python train.py --arch="jasper" --hop_length=160 --input="log_mel" --targets=["emotion"] --num_classes=4 --norm="batchnorm" --depths=[2, 2, 4, 2] --label_smoothing=0.1 --init="kaiming_normal" --residual_init="none" --optimizer="adamw" --learning_rate=0.0033 --epochs=149.9 --decay_fraction=0.3 --final_lr_fraction=0.1
Rows from block 7 of a small sound classifier, named by matrix and row number. Rows with one number belong to one channel. Each number is 128 + 24 x the weight over its row's rms, rounded and kept within 0 to 255. All counts start at 0. Numbers have three digits each.
After each channel's rows are labels from the 100 clips, of 14976, where the channel reaches its highest value: "responds to" is what is common among them; "loudest band" is the band of the loudest frequency at the time of the peak. Only what is clearly more common there than usual is listed. The data: acted Russian speech (Dusha).
# convs0: first width-5 conv (model.blocks.7.convs.0.weight, 288x288x5, each kernel summed), inputs 0-95
# convs1: second width-5 conv (model.blocks.7.convs.1.weight, 288x288x5, transposed, each kernel summed), outputs 0-95

convs0.61:125129189073118127125124119123112122131170103138116135125123089118134126111112119165142072083093124127119122163125094149104150128119146132133086136140113119102115105084103163116182175152130103112167118142135086096167153098116135136110121141140140154131175085128133114113115130166162113140
convs1.61:129113122089134165154101141098182121107095082062132113123148132142128139127154145148093127116130094149124152102100129119091166127159131111125077137142063118119095143129122178143108130121096137131135146134116142100125110094111140124118124100093139109102127090150084166147113100155112149142
responds to: emotion: angry
loudest band: 250 to 500 Hz

convs0.270:129148156100140131122139142147127145079127121114160114134134118112112146121159165098115103131119139149148118147135133168108172118135177172140144109088144131143144121105094086181097099142137131111131122116161168096150125121160135157170157182143161131152164132095167152073123134168164145114
convs1.270:105128120117111165123079113107155109139091104110095125089130112118117097135149120108090123137089137103121123123099125117137113104134113118107144109108090105127109111151127125133157110115075106124123121135100124101116116099110112101103135130116121092107123092147083107111111144190102103106
responds to: emotion: angry
loudest band: 500 to 1000 Hz

convs0.49:113087111132156122161138159128095150167177162135133169133148154150101155070140122115160130161112139164114082112121151113069088148120163122168145134150112129133111117163136123116112130176136114101094128108116150148118132149114155085122147118123161103123153133113099105185125121092125104129
convs1.49:111143056093145122153128097120129131107137129143102094100148106111109109150105125123120095110138122089148155074096137117127142136140074160102086103138127162120088115140126147121087135093112092143107120107119131163124108108091116158142121109113121110121117159133105092116089117207134108112
responds to: emotion: positive
loudest band: 4000 to 8000 Hz

convs0.113:148092146124103098139163117158146145136127166144143127121155157127152102171127104113118130110153179109149129137113159129143120097113103059131129113139106092140117093144094145145060132101131131162120143148117119104119151122105142115134102123138120096106090161162118093121128150161080148150
convs1.113:102110087167163122138144131140149096103116131124112062132139133132135131136132148114114134149144136097087113099127117118146126150138109082125074096158142121128103092086116111094078130118107128110092200118089138154083172102120111156089133099106089113084120148128072156075159117165090123082
responds to: emotion: positive
loudest band: 250 to 500 Hz; 500 to 1000 Hz

convs0.117:132112134149127160107133197131132109143106160086138120113092147134105165098093133077116134123125142143126107164151140145151146121104140160153115112129131110122126104138122139106098106134137126117141103125100100141103125107123098117131132151120168119118117136090163137100115096090041135147
convs1.117:139111150120075135137130156161140126151105066150178117108123162131118121122127116103113165110174076110124154147129101133142094134128116133166129114131087112091126135137128125119124094127098103110155143141079117102141109082098143171163137148117149115107116103107118160112117133168108077170
responds to: emotion: angry
loudest band: 4000 to 8000 Hz

convs0.191:127116128172166100119169111121121137102155136148129172121117154096135115081156150093184161121147107132103096134120115134113108116127115103156102167102116114118117122146151153144127141156097092152136105134117126109117106107158126110118086129128120160116130107147135115163141112120157137122
convs1.191:150125107096096144163110134128150091127102081109110150134117125147140100154105110120095110143107096108092124132122144116106173093121105106129084142106103101126099092113111142109102077126103134106096165099111131103095130098112145132133125119103134131079149125128094110089111103151051157123
responds to: emotion: angry
loudest band: 250 to 500 Hz

convs0.35:133119126091126132134142126111142171130133145127154135133161134106106155136151087103117146151150153112126151126128127079147168115101095107124074159147127119083142101129112113139118118135123154144118139128109159145164137160130075088120143134100136169086156177152147120121142115190118144117
convs1.35:120085153145153133151119133124165127102108132069116107143124111115152164123118167122095109090147121080123117112115123128097134159117115107116142091171128145111123130109114102149086066096130127137136160095126155182112154134143129174107157116118151074081121132150131169113117093134086130108
responds to: emotion: positive
loudest band: 250 to 500 Hz; 500 to 1000 Hz

convs0.83:132198130134110158107150129151120154121137096120177128122120107135141076124167162145160131155086132157179121147118118148120138173133119147152156081135112126125120063142120126116063121109136160102129122128161186138155084109126096142126102126136134099094172143159121110153145106164192141145
convs1.83:145109096118134128121137137167151105096148114101137116141108124127167110121117119106096145067118107126081112082122117102118182138142120128107132148143120101151141128142127120131163133081088059130163126120107103130097131137099142120102079145123121141152133124164133152082146133123105101136
responds to: emotion: angry
loudest band: 250 to 500 Hz; 500 to 1000 Hz

convs0.69:169123145104101145152131163157156154111133140150140115087124116116146105146115121142154127107162145142168112111127112153121143137136101125110123170145154098163132093154094138158182141067137162156123130101119094147127137077097118117119140160140100149128110164143141090157141100154094128133
convs1.69:110080144122132136132092131113137079095084114075127123158131093139114093093121139083110101085103093108085145104112126105082172151157117156119116106131100095123132141102114156098082150142073084123104127114111148171134108080097110154114112092109092101097093080137084117104111120172114118110
responds to: emotion: positive
loudest band: 250 to 500 Hz

convs0.220:168149150145140108098155139084113123172124102131136148158132139093120133153126156084096073067152125088125149151121147145121155092143182140089125116115132091079121154132075126130128121148113156129121124117089105076112105166111117134132104149103146126171103154114099158128102131132142104094
convs1.220:162110144190116152128094116117122104159145068099081135135097111127128097106131110119100108137108082122137109127135136130116130106127129157166163135129103124109115146128130150087128138088135123060112109110057132119095127092119145122104165107121152100137124079167113152131110091134122154149
responds to: emotion: angry
loudest band: 250 to 500 Hz