Rows from block 7, named by matrix and row number. Rows with one number belong to one channel. Each number is 128 + 32 x the weight over its row's rms, rounded and kept within 0 to 255. All counts start at 0. After the name is the row's rms in percent of the matrix's.
# convs0: first width-5 conv (model.blocks.7.convs.0.weight, 288x288x5), inputs 126-143, a 5 kernel for each
# convs1: second width-5 conv (model.blocks.7.convs.1.weight, 288x288x5, transposed), outputs 126-143, a 5 kernel for each
convs0.216 102 [136 170 182 141 200 132 161  99  55 116 110  94 117 107 157 199 135  84 170 151 133 162 144 123 115 153 112 109 117 111 106 150 154  95 150 180 165  56 133 133 136 127  92 101 141  73 174  87 149 115 135 115 182 105 139  71 150 116 116 147 108  92 115 103 176 106 130 126 173 129 161 150 127 137  82 137 134  94 128 192 149 139 138  97 120 114 156 155 126  94]
convs1.216 104 [109 147  92 145 163 104 169 153 178 166 100 125 141 120 164 116 135 131 123 182  96 127 152 101 112 136 144 142 111 132 146 183 131 108 103 121  86 144 112 134  94 155 108 111 158 134 121  96 152 149 130 163 133 116 120 103 143 110 125 160  84 130 118 111 130 109 172 143 163 108  78  75 154 143 137 163 136 130 137 145 117 139 131 143 133 123 128 149 136 141]
convs0.217 097 [216 136 149  97 223 132 163 112 162 142 144 102 155 107 184 146 145 120 178 137 106 103 156 113 127 115 145 136 167 118  58 139  91 140 132  83 149 132 106 176 155 101 132 126  73 182 120  76 149  74 209  89 160 126  96 166 146 135 131 140  43 154 154 128 186 160 147 174 137 163  92  93 124 142  63 120 170 117 134  38 128 103 136 105  71  75 158 106 199 130]
convs1.217 094 [155 118 154  85 154  85  55 130  96 135 161 138 114 105 152  98 181  93 121  90 125 131 122  97  93  62 110  90 146  98  79 142  88 169 165 128 114 113  81 121 140 148 107 128 104 121 128  91 144 143 112 134 122 140 136 192 141 150 130 178  85 169  52 177 139 119 132 125 130 143 143 129  87  93  83 146 167 136 166 138 103  86 113  91 122 145 156 145 153 110]
convs0.218 102 [151 143 118 194 131 103 145 162 119 143  79  82 190 189 131 137 153 106 147 138 113  69 196 142 113  98 129  88  62 125 126 140 148 105 150  80 181 167 134 139 120 119 125 180  77  83 179  87 137 170  92 119 155  83  87 112  97 144  93 140  87 122 135  93  77  85 121 134 167 136 141 117 121 113 131 114 104 104 150 115 110 102 154 128 120 185 114 109 117  89]
convs1.218 103 [113 122 119 134 107 205 144 137 143 160 173 176 152 134  90  52  69  77  74  95 146 117 134 130 141  94 123 113  88 103 145 198 161 100 163 128 158 129 138 146 128 160 150 148 117 119 144 158 132 124  83 108  97 147 132 148 190 158 163 153 196 176 115  89 125 121 107  79 122 134 108  76 115 115 154 120 102 135 143 108 117 151 104  95 110 171 127 152 145  53]
convs0.219 103 [119 174 181 137 168  86 158 108 182 177  66  94 133 164 160 106 170  75 145 128 116 114  95  90  62  92  77 120 110  99 141 192 106 121 121 132  55  58 137 141 113  99 116 107 113 106 104 165 114 103  43 130 101  97 108  92 118 131 122 166 118 105  99 119 139  90  71 136 119 141 106 108 123 117 112 138 125 101  95 179 153  69 109 167 135 124 137 113 140 141]
convs1.219 102 [ 95  86 150 169 143 127 103  70  94  93 110 144 138 164 143  95  74  98  80 130 117 122  96 110 140 129 174  98 125 125 112 126 123 188 125 144 143 144 120 136 105 190 157 156 116  85 145 106 134 165  73  87 135 137 112 129 119 109 105  96  82 128 131 107  74 104 126  86 133 116 180 114 120  83 145 122 149 129 164 104 158 123 156 143 114  96 133 131 132  80]
convs0.220 102 [107  83 156 124 164 143 134 116  56 107 103 128 116 148  92 147  81 133  69 138 103 111 128 127  88 117 109 139 143  47 176 101  82 211 106 102 136  87  71 161 122  90  99 111  63 113 127 165 129 135 191  64 142  82 174  54 165  74 152 136 101 119 120 170 142 169 137 139 128 128 213 117 116 173 150 134 131 138 149 128 139  76 137  85 132 142 140 120 139  62]
convs1.220 101 [107 145  93 161 138  59 105 129  86  89 137  75  94 142 178 109 150  78  80 106 106 112 138 141 130  63  94  72 108 105 113 149  88 149 108 113 159  61  96  50 136 165 121  76  99 128 116 122 178 106 115 106 127 118 128  63 134 104 118 108 116 176  89 137 112 116 111 120  95 135 169 108 122 131 129 161 148 141  53 149 190  59 129 105 143  76 116 116 128 111]
convs0.221 097 [155 128 122 161 107 143 101  69 150 151 140  78 139  86  65 165 132 105 169  68 115 104 115 128 214 109 114 125 146 154 133 151 116 172  97 175  93 161  81 107 159 152 143 160 135 117 142  71 176 119 159 114 108 167  67 137  92 114  63 192  59 139 142  71 131 114  87 142 199 117 162  83 112  97 162  57 105  80 109 159 109 136 137  86 132 120  93 131 124 106]
convs1.221 098 [169 101  73 171 138 111 142  91 169  83 126  58 107 163 131  95  69  56 127 127  87 130 123 144 135  55  68  63  68  51 153 125 147  87 131  42  91  74 132  66 111 127 123  86 102  94 150 113 182 121 111 113 151  96 151  87  93 118 172  59 116 145 139 148 168 155 142 117  87 118 126  80 110 125 110 193 111 120  93 108 169 119 118 128 116 135  87 177  99 169]
convs0.222 100 [125 186 118 153 135  85  93  67  86  91 123 146  85 162 116 152 105 145 110 141 132 110 120 128 124 151 199 110 162  96 139  93 148  64 136  64 157  98 108 150 145 133 121  95 127  84 105 124 144  83 152 119 111 145 167  72 131 168 166 152 129 170 162 119 169 156 125 148 135 130 102 172 150  88 115 144 107 126  72  94 176 116 116 157 144 113 116 145  86 132]
convs1.222 102 [149 108 128  76 142 149 108 114  97 123 162 103 115  73 130 185  80 111 135 131 155  94 126 139 141 130 161  70 170 123 110 119 108  77 104  85 121 143 104 100 130  95 188  87 150 143 126 112 116  90 139 125 107  87 130  68 101 154  92  94 168 168 158 162 148 110 134 162  84 127 200 126 113  94 112 109  82 102  98 115 104 105 170 105 130 159 123 160 124 121]
convs0.223 105 [122 101 154 137  91 131 112 102 141 167 112  62 150  96 127 128  88 106  85 151 165  97 109 108 162 146 124 173 128 184 119 129 144 122 121 130 100 109 107 172 151 136 136 113 172 113 151  91 135  93 103 114 137 170 128  70 120  44 177 122 124 107 201  52 164 125 177 156 122 100 125  98 124 127  83 199 119 143 128 106 138 193 134 147 119 174 115  87 186 127]
convs1.223 105 [141 129 149 113  93 139  98 145  91 131 121 160  66  74  72 174 149 134 101 142 152 140 169 130 145 156 147 176 105 185 120 133 220 152 145 159 128 140 112 139 143 135 156 127 169 123 108 136  95 154 138 127 124 128 136  95 158  71 126  97 102 107  80 125 120 141 128 134 161 149 112  52 125 119  91 152 149 151 150 180 125 131 158 137 158 122 174 156 123 130]
convs0.224 100 [114 130 157 139 117 114  89 115 124 136 144 133 147 125 171 180 127 175 128 119 180 112 136 141 170  96 100 110 125 139 116  81  99 105 147 200 153 132 104 100  89 105 123 173 147 112  82 121 102 141 127 166  62 122 106 132  83  49 132  85 155 101 121  78 136 145 154 182 170 148 152 118 117 150 191 137   3 111 150  92  77 189 115  92 118 109  88 203 124 127]
convs1.224 103 [109  97 110 117 143 139 190 143 145 106 138 114  99 161 150 172 107  89 131 118 159 130 141 157 155  93  80 110 104  85  86  93 117 130 109  76 101  95 104  96 124 132  93 112  87  61 145 139 164 135  72 173 114 138 150 101  80  68 113 110 162 118 103 156 141 132 133 132 127 133 144 156 143 136 164 165 174 135 128 100 128 170 156 171 186 116 146 137 132 130]
convs0.225 102 [131  92 128 184 154 122 138 119 169 133 151  93 135 102 160 125 173 124 153 149 148 136 120  94  79  68 153  94 180  98 117  81 143 143 163 154 120 106 133 128  99 164 121 157 167 101 112 156  77 119  57 109 107 174 181 178 141 118 132 159 149 159 106 135 107 120  72  53 110 132 116  96 192 124 134 153 151 151 169 174 111 157 105 121 190 147 183 115 142 136]
convs1.225 100 [130  92 143 124 118 108 107 167  96 149 142 117 159 146 146  75 133  43 162 137 122 137  94  89  97  91 114  77 159  80 102 154 123 116 106 178 155 133 130 123 113 188  89 154  98 117 144 111 153 179  80 153  89 154 106 153  54 131 102 156 109 115  65 138 122 112 146 112  95 109 160 137 115 119 165  34 151  96 196 153  99 133 147 150 125 102 151 117 199 194]
convs0.226 102 [138 116 155 171 140  61 134 124 153 125 119  71 127 134 161 185  68 101 137 111 174  48  82 120 115 122 109 127  96 109  78 191 186  50 154 186 111 216  99  81  93 156 175 116 105  94 130  92 175 149  99 122 106 159 127  86 130 117  84 138  79 167  84 132 108 120 114 151 130 143 138 154  86  89 173 136  76 139  87 115 171 115 139 159 151 112 159  80 156 147]
convs1.226 097 [129 110 114 115 175 149 109 120  93  72 148 138 146 144  99  96  63  81 110 133 118 118 119 141 159 113  71  85  75 132 106  71 154 131 114 125 137 138 107 157 123 148 169  54  81 151 127 160 116  91  73  98 127 132 108 107 147  83 123 116  99 159 123  80 154 157 115 103 100 130 130  90 128 142 120 129 142 130 124 109  80  92  55 104 103 108 116  93 111 100]
convs0.227 105 [100 134 146 116 181 139 183  71  87 124 115  91 116 137 131  86 105 117 125  65 124 178 177 143 142 130 104 146  98 130  86 138  72 167 182  64 148  92 155  64 135 145  75 135 115 109 122 129  98 145 115 111  90 141  68 123 122 144 137  95 138 127 119 176 130 109  96 144 146 176 119 122 109  91 110 170 130  74 140 105 126 149 105 115  73 132 122 109  85 105]
convs1.227 104 [127  87 108  71 100  84  87 159 139  96  76  94  82  90 121 171 129 172 122 110 142 129  88 159 150 147 120 128 124 174 151 160 138  73  97 129 164 118 165 120 146 152 106 125 113 118 155 114 108 169 186 166 132 137  86 111 229 127 201 118 162 141 150 131 165 131 153 134 100 160 143 178 128 151 116 127 137 133 124  93 167 119 116  87  89 130  91 113 114  98]
convs0.228 103 [157 125 128  48 112  82 102 144 117 187 153 165 105 122 114 153 145 178 152 196 152 102 158 182 156 143 133 113 126  99  99 163 150 103  90 139 104 146 137 111 120 158 191 136 128 102 183 109 108 183 171 129 176 166 139  98 146 153 100 121  91 185 116 137  97 186  77 179 133  62  52 155  83  82 136  93 122 118 136 187 132 100 195 146 117 115 135 174 178  86]
convs1.228 103 [124 178 182  84 144 144 115 138 120 145 151  89 111 127 145 138 126 141 165 164 164 128 145 161 143  78  87 127 161  99  51 107 144 117 148  67 124 105 151 120  89  78 133  99  44 150 147  94 108 184 129 124 110 120 138 146  86  98 106 110 115 114 122 166 114 103 121 126 128 106 141  99  99  73 144 131 116 144 135 107 124  37 105 124  81 127  96  62 132 144]
convs0.229 103 [111 134 115 122 100 105  96  85 131 163 106 169 113 157 118 169 121 125 113 158 103 136 150 156 148 146 160 107 134 137 117 223 157 170 143 119  87 140 114 144 125 116 157 103 137 155  90 149 129 141 161 164 139 170 129  78 111  68  98  85  97 176 151  79 123 132 135 181 108 171 156 158 128 149 150 115 102 151  93 151 139 132 169  85 149  95 145 114  62  56]
convs1.229 103 [164 192  83 137  86 169 139 108  72 122 129 137  96 136 108 146 113 160 134 162 135 155 159 144 167 138  79 142  86 102 134  96 133 153 129 102 110 152 154 139 145 112 180  97  84 143 111  85 133 160 141 116 159 157 123  81 121 104 181 135 123 120  70  81 118 167 176 183 149 130 127 101  73 137 104 163 160 116 123 108 158 136 178  68 121 166 142 125 150 130]
convs0.230 102 [134 124  92 229 123 128 169 112  99 103 117  69 104 130 124 123  77 111 105 169 143 156  98 161 110 118 139 151 139 144 120 137 125 169 103 152 139 108 114  92  79 129 103 106 101 103 156 162 128  52  85 111  89  94 124 137 148 137 102 133 173 138 164 125 107 125 146 147 162 164 114 130 116 137 105 129 188 124  74 137 107 127 138 112 122 139 134 109 117 140]
convs1.230 098 [ 90  73 146 154 114 131 120 147 116 132 122  83 150 155 101 128 107 112 119 158 117  77 123 138 144  81 124 126  86 179 146 107 114 128 125  67  63 131 107  99 172 146 150 116 105 142 141 223 148 156 130 129 125 130 126 119 134  63  66  90 108 106 159  83 117 157 116  91 121 132 115 105 140  57 119 121 143 135  86 162 107 134 149 156 126 135 139 125 156 124]
convs0.231 098 [173 124  83 118 119 151 212 141 168 164 178 166 117  64 144 130 165 150 177 101 143 178  87 148 127 150 116 154 103 148 178  81 124 117 133  98 136 114 125 123 151 207 120 128 142 145 118 137 141 128 170 146 187 110 120 149 107 134 145 135  45 127 132 159 154 145 153 133  84 130 115 125 136  56 126  86 146 126 139 162 148 137 148 144 146 130 113 108 200 102]
convs1.231 090 [105 178 145  86  96  45  47 130  58 117 154  60 111 125  84  17 142  72  20  86 147 113 109 110 156  93  89 101 119  99 169 147  50 165 155 177 122  92 157  88 125 178 177 144  57  88 125  96 142 175  98 107 113 121  90 150 181  77 134 148 114  70 131 144 113 137 110 105 104 148 123 185  81 110 147 156 150 152 166 176 139 135 125 125  89 142 152 171 121  70]
convs0.232 102 [165 117 161 129 104 157  59  81 108 100  90 117 129 166 162 116 133 116 147 115 145 103  77 106 102  93 172 146  68 146 114 169 148 169  92 129 124 132 176 117  52 119 141 115  79 104 154 124 176 123 139 133 113 135 130 112 131 119 164 143 103 135  65 153 121 100 114 119 114 177 134 163 127  93  89 114 104  98 110 109 105 153 168 102  74 116 116 159 121 144]
convs1.232 102 [100  93 129  89 119 136 108 183 120 164 182 112  92 149 163 196 107  96  83 121 118 119 110 152 113  95 104 117 141  69  96  93 117 158 127  77  55  63  54 103 156 140 122  78 145  93 125 166 131 114  86 167 134 123  92  94 119 103  93 118  99 106 148 104 118 161 121 101 129 101 100 134 158 127 166  83 109  61 113  79 168 103 112 169  99  99  89  70  84 151]
convs0.233 104 [ 78  65 136  88 172 144 147 111 115 140 131 165 110 124  82  97 152 125 125 124 153 157 104 108  99  77 159 118 194 130 136 173 113 131 128 129 109  84 113 137 128 116 187 117 101 182 137 153 164 125 106 130 101 183  61 105 129 141 120 166 138  77 128 112 188 120 114 162 105 125 107 113 116 133 123  65 115 147 127 100 134 105 171 137  63 141 152 135 123  68]
convs1.233 104 [154 125 186 133 133  97  96  72 140 173  76 134 134 167 173  73 155 133 144 156 121  98 134 115  99 119 185 128 125 123  56 113 139 147  88 175 138 115  85 125 149 175  98 150  79 151  60 144 112 173 105 192 115  83  86 156 105  85 129 140 155 120  95 132  96 115 133 127 150 119 139 133 137 131 126 108 136 101 153  98 145  86  71 156 143 169 119 113 124 142]